Weights of a small audio frame classifier: waveform 16khz input, 39062 training examples.
Rows from block 4 of a small audio frame classifier, named by matrix and row number. Rows with one number belong to one neuron. Each number is 500 + 40 x the weight over its row's rms, rounded and kept within 0 to 999. All counts start at 0. Numbers have three digits each.
Before each neuron's rows are labels from the 100 clips, of 14976, where the neuron reaches its highest value: "responds to" is what is common among them. Only what is clearly more common there than usual is listed. The data: synthesized solo parts of chorales (CocoChorales). In brackets: how many of the 100.
# fc1: first MLP up (model.blocks.4.ff1.fc1.weight, 640x160), inputs 0-79
# fc2: first MLP down (model.blocks.4.ff1.fc2.weight, 160x640, transposed), outputs 0-79

responds to: note F#5 (68); note E5 (38); note A3 (32); tuba (29)
fc1.415:439521483550481489441484471535454444493459452499450468533483448553405545526447481505488543529450593504488531564413537500460445459434530498530476485451493483572537524505538523478490515502495520504445514475508445460487486495510489540482425525
fc2.415:568514486528459522571484488504523531503477535504514435442572497514518489466550492482485473438560444486529519490558460535545510566520468467453527529473472569520502552437504451513455492557574517448439532507497534482540548517471453492582469472

responds to: note B3 (94); cello (46)
fc1.638:512531529512460468522531439465548443504519512587498517457531507484413513391475493505520551563550465524491490472517511477551496463509550487495485458486499508400507547496467565527535457516552464493567499525406473478447451454530509441463467464
fc2.638:505519536500531456524504498499442569529532537460476463506527485543539524538497475521459492582473593420560477461511491503506509502486470458476422550505458561546508425490514471435497551522500498479530508449498403492465488485602520532506535562

responds to: note A5 (37); note E5 (30); flute (26); note G5 (25)
fc1.24:475532453522505579587522482410574498536480531511499519573500547470470492483463495474531495506572490417456485507511486464491598529523527485498537480491447507437520387478504441559503541456476538537493489533504513437454493493481509486605500525
fc2.24:517508516535536486454430533563463560520489475525494532450501467573489520534472444443531407567465537518461433534521500484508534464474504496452541517566471502558416530412407509527485462541526436540465423504479465526520493545551537552480512538

responds to: note A5 (97); note G5 (53); trumpet (44)
fc1.113:489447464520462505476492450456510494505523412556459452559517493488523491542413459474541541482463459623474440548476510518470560455530492524513446564468465477475444438483508488421567541434497509451491510463538488502547490484480515505522493539
fc2.113:527475485460525522491481519523558483506444561483459590422474487537531529488577494484460427472524515435444470442501462471495499533477503476498491453526441481582503532506473497554399442527498397524425470476484456404496506498490479491486543417

responds to: note G3 (100); tuba (88); note A3 (53); note F3 (27)
fc1.395:446473473484458504488431508470538490488498511559461475533511484560475430514484502493420425434494486518469476473502506460520646488561537510545546416488531486527494575503553463556451555532505512467475533481424525469545531569519493565530466558
fc2.395:551484465451551458456571502492453535510578484426473522484498519444513437574505444428514463504475472474466489449451503486446484459591571520509440560530534512446495476473457460508452529534559520522465484506533558446494550523506489436501549511

responds to: note G3 (88); tuba (45); bassoon (36); note A3 (35)
fc1.512:435531625582446534504510511475478487521569454523447568522482478468498478542442490512511482511470486508492542521522485508524609530486584524492429419501489473519424424472471481515530436512486434527502474593479468483417526544485479504523399471
fc2.512:489520418515547533554528480548520465542521481592415482517550577485560438408506453499415498499460477497452540495501492559495502451471488490436584466492516488423529552552508465440456518486543478541512532470475503563504499427538490523536551507

responds to: note B3 (92); cello (31); bassoon (27); note A#3 (27)
fc1.354:534500534537486492502483502471532507498517545478438484516568418467484555484556599480471466543545503460534461494488547385486548471529552502501443479547449499477590536490501501432570484533470451438510494496461508478519482476494477500504450487
fc2.354:504493559567522541489512495527502515486513417498568508557473531463515484526478448503518540540506427485420586538512523566572513524475510471425504549458457514516464557436560516525508539497479549504503472516484550476414541576549423489578498530

responds to: note D#5 (92); note C#5 (44); flute (40); note F5 (38)
fc1.599:551498484522601458501531485516533553467512431564474519547519609518524500492504523463524495468431503476514515536560586485573472517503530518465476447427478442497580466491544508475500529510510492525553533506535512536450486490451482516501546545
fc2.599:483536529490464559466507497542474464537447549393545555507479493517435467508506502495471532517590475476493484456505472413454485495477441502536532540542497518487477547441503468554441462515483485427501464496498548506497454489492509482501492423

responds to: note G3 (99); note A3 (45); note C4 (44); bassoon (35)
fc1.281:454486526496476476536547483510525531553512517530561477468492545455528479431462530480473491471538531486504464447528463522576593523507511484523538499532447541394598536459408480541514498493538413542474437530439503474539520530539434536456437572
fc2.281:538503406466505434434520471503542512503555450514480549422525480524516486522536416416455510509502563566478539451512495501468499370546569542544591487501526467502441523525559436519465472493524557485565531457476518472478526510483448497545546494

responds to: note B3 (87); cello (40); bassoon (37); note C4 (35)
fc1.16:441578469535519527549486531581537481561450434515537433453513540547505490530460495502484555522425425464474509526479472486435541444528523452508495504535502485565507504475452481473502527512513499469441448474569524582475433400443499536559516490
fc2.16:539500489461517471507426446465412589448500496526522512550451437500517534450540582511594470486536479474488503471521517498464505566487520503535584484491531552516493464561501487459474455501515524478543549530469504408511513569582486427452481533

responds to: note A5 (79); flute (33); note G5 (28); trumpet (28)
fc1.368:541484498458513510552466449516493487551450497477481513480442518485485438499435455380499516529457541601442455528495499519533457488518507480493520529456516496522463521456433539517505537428525481487486494500492542499486488511600532502482543437
fc2.368:528467512485433428436496517433542515426475534487494498519580508488525523496580563528504538493576493527544521487477508409504476464479496496468409497521490473504480519519512485515511416540447479510524435498562461461550479525427459553519440532

responds to: note A5 (100); note G5 (61); violin (48)
fc1.317:493543494520521485556488476487497543529436497483432464530513491494494518538563496432461515542537539558421411481482492500477585411454599552563427456460482525434491443556543467487506443527541514500501479531516540544440523481526497532529454491
fc2.317:481468481544494492506501481461481508472559504532497557470554563451468514538530442537505563516485418497534485503497459472438421511531429461489569534546492523578500536505477488487482527548391547507523498415501431548531426500491421471452464468

responds to: note C#4 (100); trombone (57); note D#4 (27)
fc1.287:495452523518500605528508500550459475495516543540457408559507507490575397472530492463485486522508514479525524530517551437510495476501529462585518484529482429508472625578476563394475485493498504527543519539492480493505534481524461517470491522
fc2.287:455480447433498495477504468425491507580446499482529547483456459508406548522549521552549537485521530525430486458465508521488503554586561512435521447451462522472567463468493442585527527509517576456489525455560539501536484471440505480539446482

responds to: note G3 (70); tuba (48); note A3 (33); note C4 (31)
fc1.437:442513486452519463499468472470439452520461479565503510447477512573491486462526523495539455501468518480432492529462486550574544536529557528457447536443527463476534509511463434482468543536523546502425463544428514526498525547528508496540463502
fc2.437:552432478539510556513482445475557561481552518490465511491486433462487482535477451481487550475478568492539547398525449493475506406479510508504532488452447539490426509491519478520497466499614470474461542496472532444532514478506423495487585479

responds to: note A5 (99); note G5 (60); trumpet (43); flute (34)
fc1.598:454502468550477520524449494503464397504481485497458471574556482504546515501472528443510512491528519536494556526514511487571576488493562523510559586486496458473471445478527463495544495482479504438513461457470558448540502458466489474492475453
fc2.598:484539554424475472485518530493538565500448518513549514459459521468433483498512514539605481543479505486447494534474445537420481474507508476478411475519484531519514516566540461502536487456524495568525516523531426471498504494511464510552560505

responds to: note D#5 (78); note F5 (61); trumpet (30); note G5 (28)
fc1.151:499528530511481503565475537523470503507529447517460508486492448474556533516433465550459440413502479511403466486563442500541524503475558446478470512497493519525564507531485506505485460536517525444572400428518445498447473475512482543501550479
fc2.151:473476540523532469544525543560473514484544552543529535553509532496451461494552482500476482586513516463583545542378526504443528499466498499510510525551548577526467457564452438460527545464477489602502586500513527499487597537431516465435486477

responds to: note F#5 (100); violin (57); note E5 (34); instrument: trumpet (25)
fc1.259:462484482434485485478493520459430500505440534517510527470471466492477481436468450454526505536520518500528527505553550510523545516492517485489489425475528509496466551475604586532501541475479518474522484533485531450533523430423557528566535504
fc2.259:506549481479596504558503485575521493467592517483469545483495481525443502545432480490545490498506507534407532506490508477511510521554515473502458489538501434571543463558415447525543460450504459550502502539485446535462498505544551477450626503

responds to: note G3 (100); note A3 (55); tuba (45); double bass (27)
fc1.257:474558541486533488515418435566466480543547491560525534479520563431579483543481475469469466424446525508502532437474492503519573509492504461502524548558469584462471468485485476506451513526527503486526580478477449515470531623507526598522553536
fc2.257:535432480500480460474471534412524506412454443451492498523463454498560520477495518434517507522503473424481444485540439495464524437590578521541475444487486445543445522473565486555510491471498544502484489498548529508479497599496490400485490517

responds to: note C#4 (87)
fc1.125:457572529511518459555465526511482408523489540518468521564549550526473511445507562512435569432532453483545481450503515558483484486498516508465534513493482533378480544544525473610486532469503559548526546490447516523497478514504404502509496492
fc2.125:480467496513452635441488492481489491526480501473535512436574469419512494523455429562536412589514511520499503519518463480497508550500486503553469516523540515522553494443464491427504453530491497469502462553493574498522398504496554477536492529

responds to: note B3 (93); cello (52); tuba (37); note A3 (35)
fc1.397:547457514503481452431462491547488470508482531550528491486480536451481579434492470472492510517507461556533557516437501493536529489476502465440479439418453521493487499588514471532446487568474515475506495439467487446523503533563478494477487517
fc2.397:466523488570443553475542451527505465480554483513478525499543482554556452540500513507482508499513550512497487518545532419486527543596494537560537508607511476463493446520518538510503481417510552452506515556517492502487506436500475505561481481

responds to: note D#5 (64); flute (29); note F5 (26)
fc1.196:515470476473483428531543484465521472469598457531493527486476462472523505481481477516485473462486500495462492467401471471491468447498518537525418532423486487547480523457510553380533476461505457501501422447488521458549474541431468451473529502
fc2.196:491519473577475541465455523552448486539397495479492429482540533487467492510447519425507427543526534391564488500528512476531436549393495463460603499548511461544477536473551501562517522517509553438420537489500460558427559478561583474468495482

responds to: note A5 (92); note G5 (53); trumpet (33); flute (25)
fc1.305:467531564459560441543527465507533435463489539586523453488580514503480452530506469430531537519551471499520400527487419537502519493540578472474493468455452437508452521503478522562493520487492545483487510443434588539485484479539504521464424435
fc2.305:504449528506436590507519520447464515474479506496403520492479479457486559535449489489503528580485507527498485436525470417523542492487500521480527505541468505433510488565439459441529538519495463414526528558570461480534494447556505592479406555

responds to: note F5 (100); note G5 (58); note D#5 (38); trumpet (30)
fc1.173:523557472473526550532452553486485485458523561549448522519454535548476556527447510475517549422484462425489474448536487495568493506440495459530481504494517515553468532467506503481523484497521509568563493510517535481447557488507522610544460530
fc2.173:474465502538480464506543471465498465578513514496498507532541412520487496465547525563477470548534471564506465575486481484542492478530509537439549504459508554396577529521467501499453450483505544474489539527461493505547459520533505423452575473

responds to: note C#4 (100); tuba (54)
fc1.249:507468526500499607461479497438491472509483508505456505488518493505466455451486517527529504436527490608497506533530576536441540516515505494495483492521482522527515495536533510504486376462466581471564570496495449528468527450500509420429483475
fc2.249:506503442519507472475498494452529512469459509491474472520459509485534581583508491443480531443512507514477544457534478507484495592542452466523472445543459400442544537504539455584456613498518494529479507527524538499539471542479506505529532556

responds to: note F#5 (77); trumpet (34); note E5 (26)
fc1.323:527501491517541514521497507445484473539463510480537552492533567409455529442433440483461580528455524515495462379524506446492506538517518538507515532580479490440453570514539509506516532580543537454516531523499495565516490459462433519557509488
fc2.323:484541501494463499443514485534526550514473492548464497514476476537510484549529531519523463515522473527543519576494506509480435415493468542516514419509535440564538470493495518499533433496433508524459454460506488457417503483505571435483478526

responds to: note D#5 (98); flute (44); trumpet (42)
fc1.387:507506559581559555505451513486433518549455586505480521515472570605512498512553581469496522494533464540467465455515569383451492471463485466498477490533530531463515505406527498518451528480565489404513543527497522503438498473497511531553471535
fc2.387:561539506511438426527498502492501481428498492597503508468554422464517494504481473476519525504506457561485532457544516515490506574479506487565527501522451499525563609524574498460482453498537481585489532525507514518499449494509446445483488487

responds to: note G3 (100); bassoon (77); note A3 (54); note C4 (35)
fc1.244:454450511463528532513481499572492538537529456554443584535529537469581495517505525496525506468477433474438467488463450466517587507536519433526480485533445431531488587427499529502497527514555526452462526495383557545466501555613515555419473559
fc2.244:593484487424561504484504438465536537428487457521550503512438517491556476555553500438452407449419436477478519518485482465503500488465552459529448493494494536505513494516508504494455520519523475504518483521525478489588469456515547438522511471

responds to: note F#5 (100); note E5 (53); violin (40)
fc1.13:472565534459521455467461520516493495530474503523530474518444489503461575492475469545554509475460524510551489463458541596454491461547524474437465448450453509432470527492493541426522557590565544437445501535485582543430445550538483403478540514
fc2.13:440537515523499550488473536556485531469501494448500585474597515542446551455545501568527460522507508500532478499469466530486461517451492511480542470514511512517521513510431518589581523585570566451482472538497437526555476443528529525519501486

responds to: note G3 (96); tuba (67); note A3 (37); bassoon (26)
fc1.17:475477505479523553497540568481464559475573473542440485489487492516573487527551504454409541547406487535479468489540474495513540498537523460473567372530436513471454530504537503472511542495479495518520524484422458525515538490573475563521490443
fc2.17:511537489418531460528479461557530404544484538519499524496556496553441432516557456534528495415509431466481498509447454447542576514508488608476487623484494566502559484537478524579490434488494518501501512475525532433507433538475535471516490536

responds to: note F#5 (97); note E5 (54); flute (36)
fc1.446:474560502541499487486377525566525550481472435497508465468519491516493461485474456464546477516467467522505529557474537435516509534507453543491477472460485578497494533523448465447498479506575560562473525557517516530539562461493496478502506484
fc2.446:529468452502542533530590553474466465532526537521477535490502516471445559513510525544467503504509525455472527409521493589542442458483560452502531518535514456434556467532495524561458542515498462469514532514530471438460480470507481451457450554

responds to: note F5 (76); trumpet (57); note G5 (45); note E5 (36)
fc1.145:463537512520491413509444454531546480474533520502490484533521494483502568540497472487471437522499538464506439466522488449513556467511570544418452485546405527484576521597589507503453575442487520504519483467470463465567521525530488532431478496
fc2.145:501443538478481610503557532448488517564536462508516521432455498459508474411485549511468499498534440483510545498486522510509483564482496423514524458477514536438476432458503506517499404519459438461482468556529560522434522521509425470491524514