config.yaml
qk_norm: true
wave_strides: [5, 4, 4, 2]
shampoo_beta: 0.99
eps: 1e-08
max_precond_dim: 1024
batch_size: 64
Rows from block 5 of a small audio frame classifier, named by matrix and row number. Rows with one number belong to one neuron. Each number is 50 + 15 x the weight over its row's rms, rounded and kept within 0 to 99. All counts start at 0. After the name is the row's rms in percent of the matrix's.
After each neuron's rows are labels from the 100 clips, of 14976, where the neuron reaches its highest value: "strongest on" is what is common among them; "peak on" is the class under the peak. Only what is clearly more common there than usual is listed. The data: synthesized solo parts of chorales (CocoChorales). In brackets: how many of the 100.
# fc1: first MLP up (model.blocks.5.ff1.fc1.weight, 640x160), inputs 80-159
# fc2: first MLP down (model.blocks.5.ff1.fc2.weight, 160x640, transposed), outputs 80-159

fc1.98 114:47 58 47 49 45 24 57 46 45 44 57 55 63 57 51 36 67 35 27 52 69 50 58 64 78 73 56 72 42 48 09 65 55 31 57 31 54 54 36 55 47 44 80 66 49 39 42 67 47 33 43 55 48 59 70 55 53 58 63 46 36 32 33 51 40 15 54 80 66 56 45 70 67 62 20 66 50 77 26 25
fc2.98 125:29 42 70 71 36 49 55 65 54 67 45 52 75 44 37 75 40 42 46 45 40 47 25 36 35 52 44 25 59 41 99 60 37 61 35 72 41 52 52 55 54 35 36 29 37 52 49 31 55 62 48 46 64 46 36 50 32 44 38 41 56 74 52 28 70 76 47 42 28 82 28 31 29 63 67 28 35 55 78 66
strongest on: note C#4 (99); note C4 (41); bassoon (38)
peak on: C#4 (100)

fc1.226 087:32 57 50 29 43 70 30 58 46 58 48 65 23 75 82 57 54 51 54 53 79 59 69 55 11 71 37 42 53 56 44 39 29 51 32 80 36 48 39 44 36 61 54 26 51 65 58 78 56 29 63 66 28 39 44 57 75 35 66 69 40 38 44 70 42 73 73 48 28 32 57 61 53 36 44 52 50 70 43 44
fc2.226 088:93 58 22 45 73 46 36 26 44 46 36 56 53 38 18 52 64 40 42 40 39 19 57 07 62 45 59 44 34 57 42 64 65 57 54 42 46 38 69 58 53 46 82 79 52 53 44 27 44 47 47 62 69 57 69 46 39 49 36 34 59 67 62 39 43 30 41 35 52 55 60 35 69 50 62 76 47 37 37 52
strongest on: note A4 (61); note A3 (36)
peak on: A4 (59); A3 (38)

fc1.256 130:33 46 45 33 55 66 39 30 42 56 20 33 38 51 56 12 77 63 62 65 71 43 36 57 55 51 30 59 33 56 51 40 43 55 39 79 32 45 48 55 31 51 92 70 76 49 47 41 55 39 41 41 39 30 60 46 31 30 32 41 26 37 45 47 27 40 55 51 53 31 72 57 35 47 43 72 69 40 61 76
fc2.256 134:43 62 40 55 60 46 49 40 56 32 41 52 42 55 34 39 72 34 41 61 63 46 44 79 87 52 61 55 80 60 52 41 60 67 37 63 25 61 24 34 71 39 61 35 47 36 37 45 37 36 41 63 39 64 37 60 53 59 64 17 27 78 41 67 53 42 65 58 52 41 85 50 67 51 50 41 62 58 60 31
strongest on: note A4 (51); note A3 (48); cello (26)
peak on: A4 (51); A3 (48)

fc1.559 084:63 48 56 45 44 46 46 57 50 50 54 58 41 78 89 20 54 44 43 51 35 53 68 44 91 31 52 41 56 60 35 41 48 46 33 69 56 07 42 48 26 41 57 67 80 57 43 55 55 46 62 46 34 42 38 46 66 56 18 70 51 74 34 33 37 40 44 44 22 72 41 87 69 46 47 55 44 21 51 32
fc2.559 091:36 36 58 43 61 53 62 41 43 32 35 72 61 24 24 56 36 57 43 44 52 64 37 64 00 74 45 50 34 50 56 65 51 47 55 41 32 84 66 46 59 73 62 34 32 42 63 28 44 71 45 58 85 58 52 46 56 31 76 27 64 29 66 57 43 49 49 63 61 46 43 38 37 48 38 42 25 58 53 69
strongest on: note C#4 (49); note D3 (37); tuba (27)
peak on: C#4 (37); D3 (35)

fc1.630 103:37 61 05 34 53 64 42 77 73 64 76 61 58 33 72 38 68 33 41 61 31 70 45 47 37 61 63 36 67 72 28 67 38 61 61 26 63 38 47 46 37 55 41 81 84 82 45 52 40 50 41 46 72 44 29 30 49 50 56 46 42 53 12 53 49 64 48 58 28 76 43 55 44 71 39 68 30 31 47 47
fc2.630 099:63 37 78 68 51 20 55 45 38 58 21 53 30 56 43 39 63 53 56 56 70 48 35 64 24 58 30 49 49 43 71 38 70 34 35 51 25 41 38 77 54 45 74 68 62 32 52 36 31 65 45 58 64 67 59 41 68 62 47 71 27 46 86 59 43 18 50 62 52 52 40 55 52 15 61 40 49 64 52 55
strongest on: note C#4 (100); trombone (79); note D4 (31)
peak on: C#4 (100)

fc1.244 120:50 54 50 29 57 57 32 39 52 55 55 64 17 50 51 24 62 38 58 36 56 48 52 62 34 45 51 35 45 64 38 99 42 49 29 82 62 50 44 59 44 35 62 38 59 37 46 37 55 62 46 61 20 48 48 63 71 23 87 55 49 43 43 62 59 52 39 26 73 37 80 70 48 46 35 44 59 37 76 60
fc2.244 116:45 24 41 59 71 48 24 33 78 53 47 51 40 54 52 54 60 56 16 62 33 51 62 31 78 34 38 81 40 63 51 32 48 58 52 51 38 55 49 54 47 66 76 44 60 61 40 15 22 54 29 25 42 48 39 51 30 53 29 18 14 56 37 61 48 48 40 61 56 50 38 28 29 58 49 29 59 23 53 50
strongest on: note A4 (93); oboe (28)
peak on: A4 (95)

fc1.284 092:44 56 46 46 35 32 48 54 41 48 27 60 36 42 57 46 62 57 28 35 51 44 44 50 35 37 63 40 50 36 63 51 48 93 43 82 57 79 56 81 43 56 49 91 43 47 43 45 36 58 48 47 15 60 46 34 27 22 70 32 52 69 47 61 32 26 52 70 49 34 45 55 67 44 72 62 37 63 25 58
fc2.284 083:42 55 42 57 66 53 62 36 79 42 74 35 56 69 41 52 49 43 56 62 45 26 66 56 62 74 61 45 45 54 15 51 47 28 35 35 47 29 69 18 56 37 94 36 52 48 27 70 65 52 42 55 96 44 46 64 37 79 30 75 44 57 53 51 83 51 57 32 55 44 41 54 48 60 47 50 57 38 60 35
strongest on: note A#3 (88); cello (45); note C4 (43); note G#3 (39)
peak on: A#3 (89)

fc1.333 096:49 43 49 71 55 62 62 39 29 71 65 50 35 57 36 55 46 60 60 54 58 47 37 58 74 44 39 53 58 70 76 71 41 80 46 47 55 58 75 35 23 46 21 57 28 50 73 24 41 27 50 56 18 62 63 35 72 33 76 59 34 32 60 29 56 22 82 31 30 40 58 42 32 58 63 28 82 32 50 61
fc2.333 101:52 67 48 18 56 28 43 38 41 45 17 48 55 49 48 27 42 42 31 37 42 49 45 33 28 36 53 50 38 37 45 47 74 34 35 60 48 37 57 58 93 57 84 64 68 41 45 66 55 49 49 28 41 65 24 46 18 53 19 26 70 46 46 82 58 65 18 59 67 42 26 43 44 32 29 74 24 63 51 32
strongest on: note A#3 (70); cello (47); tuba (30); note G#3 (28)
peak on: A#3 (73)

fc1.405 091:58 78 72 64 47 62 59 32 49 56 70 70 47 67 46 49 59 46 24 49 64 62 39 47 55 42 49 50 31 59 65 31 53 49 71 41 46 38 45 57 44 62 37 53 54 42 22 52 36 56 68 35 41 56 62 41 52 47 43 83 48 72 48 53 49 26 34 21 58 69 50 62 44 47 31 60 66 17 39 53
fc2.405 099:36 34 26 23 57 34 44 76 56 46 48 26 61 39 50 42 58 45 80 38 34 40 71 57 42 68 29 53 74 37 38 58 64 47 49 69 51 30 57 34 41 62 62 42 28 44 58 74 58 36 42 54 42 59 35 64 63 44 42 29 54 12 54 44 79 53 41 79 53 44 26 39 53 53 58 46 31 61 64 42
strongest on: note C#4 (35); bassoon (25)
peak on: C#4 (30)

fc1.52 096:58 31 35 26 46 64 62 29 32 50 25 41 43 38 33 64 73 31 67 51 51 70 49 64 38 42 61 50 21 68 36 79 48 54 52 68 47 51 78 30 42 57 51 38 47 51 49 30 40 42 49 27 33 58 85 46 47 23 49 40 31 56 36 28 75 76 42 40 51 50 52 46 55 19 31 46 34 40 47 43
fc2.52 091:42 66 50 46 46 43 58 67 48 50 72 45 51 68 62 24 39 57 26 72 52 37 45 14 30 41 46 25 59 35 50 66 50 54 30 48 40 84 17 65 40 26 65 60 43 58 42 69 49 50 35 64 57 50 26 52 55 37 48 40 31 46 52 68 44 34 50 62 42 40 61 59 20 71 59 34 77 28 50 51
strongest on: note A#3 (99); cello (48); note C4 (33); tuba (29)
peak on: A#3 (100)

fc1.585 094:69 51 47 34 48 41 34 16 33 45 30 34 36 58 75 64 30 68 15 51 47 50 39 52 41 61 36 40 40 60 53 38 59 48 38 61 54 52 62 48 70 44 64 35 52 43 83 58 54 62 50 53 51 74 30 39 00 65 64 29 68 58 55 53 37 76 43 35 35 40 65 27 59 27 44 50 31 55 74 63
fc2.585 098:75 31 32 29 38 76 68 52 54 66 69 64 54 41 38 41 76 53 78 58 62 56 72 70 59 33 57 57 42 51 39 19 33 40 81 63 42 52 40 29 43 73 37 60 53 53 20 44 35 40 61 31 49 43 78 63 79 42 29 28 61 52 59 51 47 29 61 41 81 49 41 73 35 42 56 58 88 42 34 29
strongest on: note A4 (87); note B4 (67); horn (31); note G4 (30)
peak on: A4 (86)

fc1.636 096:30 33 67 07 63 66 59 52 35 40 39 35 42 43 44 63 36 46 66 46 62 46 35 58 63 37 71 48 36 44 47 90 53 63 65 63 59 68 61 54 71 43 55 27 23 25 61 55 38 45 34 31 56 49 57 67 78 39 49 41 44 67 70 40 40 38 11 45 66 56 60 53 29 63 29 60 55 65 51 46
fc2.636 088:82 54 54 91 39 45 48 45 52 54 61 62 60 53 42 40 48 36 55 35 34 72 62 43 26 81 57 41 48 57 67 22 54 41 61 45 45 43 29 15 66 43 85 76 73 59 37 47 60 49 51 42 55 74 32 61 29 62 55 71 63 42 24 31 19 51 62 55 27 27 36 60 68 48 66 58 54 44 64 38
strongest on: note C#4 (99); viola (38); note D#4 (36); note C4 (27)
peak on: C#4 (95)

fc1.75 106:31 72 78 52 65 52 68 26 30 71 68 52 19 85 44 56 81 60 46 60 44 66 58 60 53 35 47 29 66 71 35 53 36 68 33 49 39 54 62 56 47 51 58 62 69 74 53 56 48 27 45 84 40 55 49 37 55 39 21 55 62 66 41 25 72 44 47 20 14 42 48 42 34 54 46 64 67 63 48 70
fc2.75 101:52 43 37 62 63 54 46 64 77 57 74 33 66 41 74 36 44 39 35 38 44 41 48 33 50 46 44 49 40 20 48 76 54 57 57 74 47 50 51 69 66 33 58 41 26 35 63 50 51 79 48 34 53 50 32 39 59 46 41 27 42 68 40 47 55 53 56 66 62 92 63 81 52 56 56 36 33 50 58 30
strongest on: note A#3 (100); tuba (84); note C4 (44); note G#3 (31)
peak on: A#3 (99)

fc1.143 105:48 60 60 43 63 33 36 69 60 60 43 60 53 63 50 49 55 28 41 35 39 60 63 57 49 67 46 23 31 63 84 64 38 47 57 44 66 41 84 65 48 58 69 72 58 22 60 44 31 60 44 65 93 80 32 49 57 60 70 58 74 58 57 43 59 60 39 58 10 70 36 34 83 56 10 52 38 55 74 55
fc2.143 093:44 54 65 54 77 56 66 38 36 39 62 68 52 59 40 33 63 69 58 70 61 45 28 30 64 52 56 57 78 33 56 48 54 33 80 41 45 73 50 39 58 52 37 49 99 41 55 79 77 44 45 40 33 58 39 72 81 41 26 59 37 56 61 47 65 36 53 62 51 45 42 74 48 32 48 48 68 65 58 55
strongest on: note C#4 (95); note C4 (36); tuba (31); note A#3 (29)
peak on: C#4 (93)

fc1.233 135:31 67 49 22 73 73 56 20 49 42 44 33 44 96 48 46 73 75 51 54 46 54 35 33 54 60 39 19 40 34 40 64 44 62 38 68 30 58 76 62 62 55 59 52 66 48 69 46 31 25 35 62 48 59 44 55 53 33 32 53 39 49 44 33 44 27 36 30 06 36 59 45 29 59 46 70 54 54 42 63
fc2.233 146:59 59 48 80 57 74 59 38 66 49 74 27 32 25 30 34 75 67 47 55 37 38 33 50 51 80 52 47 46 35 36 67 55 62 56 52 20 36 62 37 55 51 99 71 42 70 80 47 49 62 43 46 50 58 43 43 65 40 74 36 26 47 29 28 38 70 75 37 58 65 48 80 47 37 61 30 66 31 71 63
strongest on: note A#3 (94); tuba (62); note C4 (42); note A3 (30)
peak on: A#3 (94)

fc1.151 081:55 75 41 44 53 90 32 50 47 23 48 63 73 53 34 80 69 51 39 47 53 52 41 45 66 78 73 33 38 34 29 42 22 54 41 41 24 78 85 48 36 77 64 63 36 36 45 39 43 44 37 64 53 49 57 50 32 32 50 51 53 63 58 75 52 68 49 51 47 58 31 32 59 43 29 53 51 50 75 72
fc2.151 085:62 23 53 48 51 32 33 35 43 60 53 44 43 48 53 18 37 41 37 43 24 42 43 71 46 15 39 87 22 74 64 09 65 38 40 65 71 43 31 66 54 52 48 43 52 60 72 42 70 49 38 40 31 54 54 36 43 45 67 64 52 46 40 48 24 38 45 56 63 46 60 57 38 69 45 37 39 57 60 36
strongest on: note G5 (28); trumpet (28); note A3 (28); note D#5 (26)
peak on: A3 (26)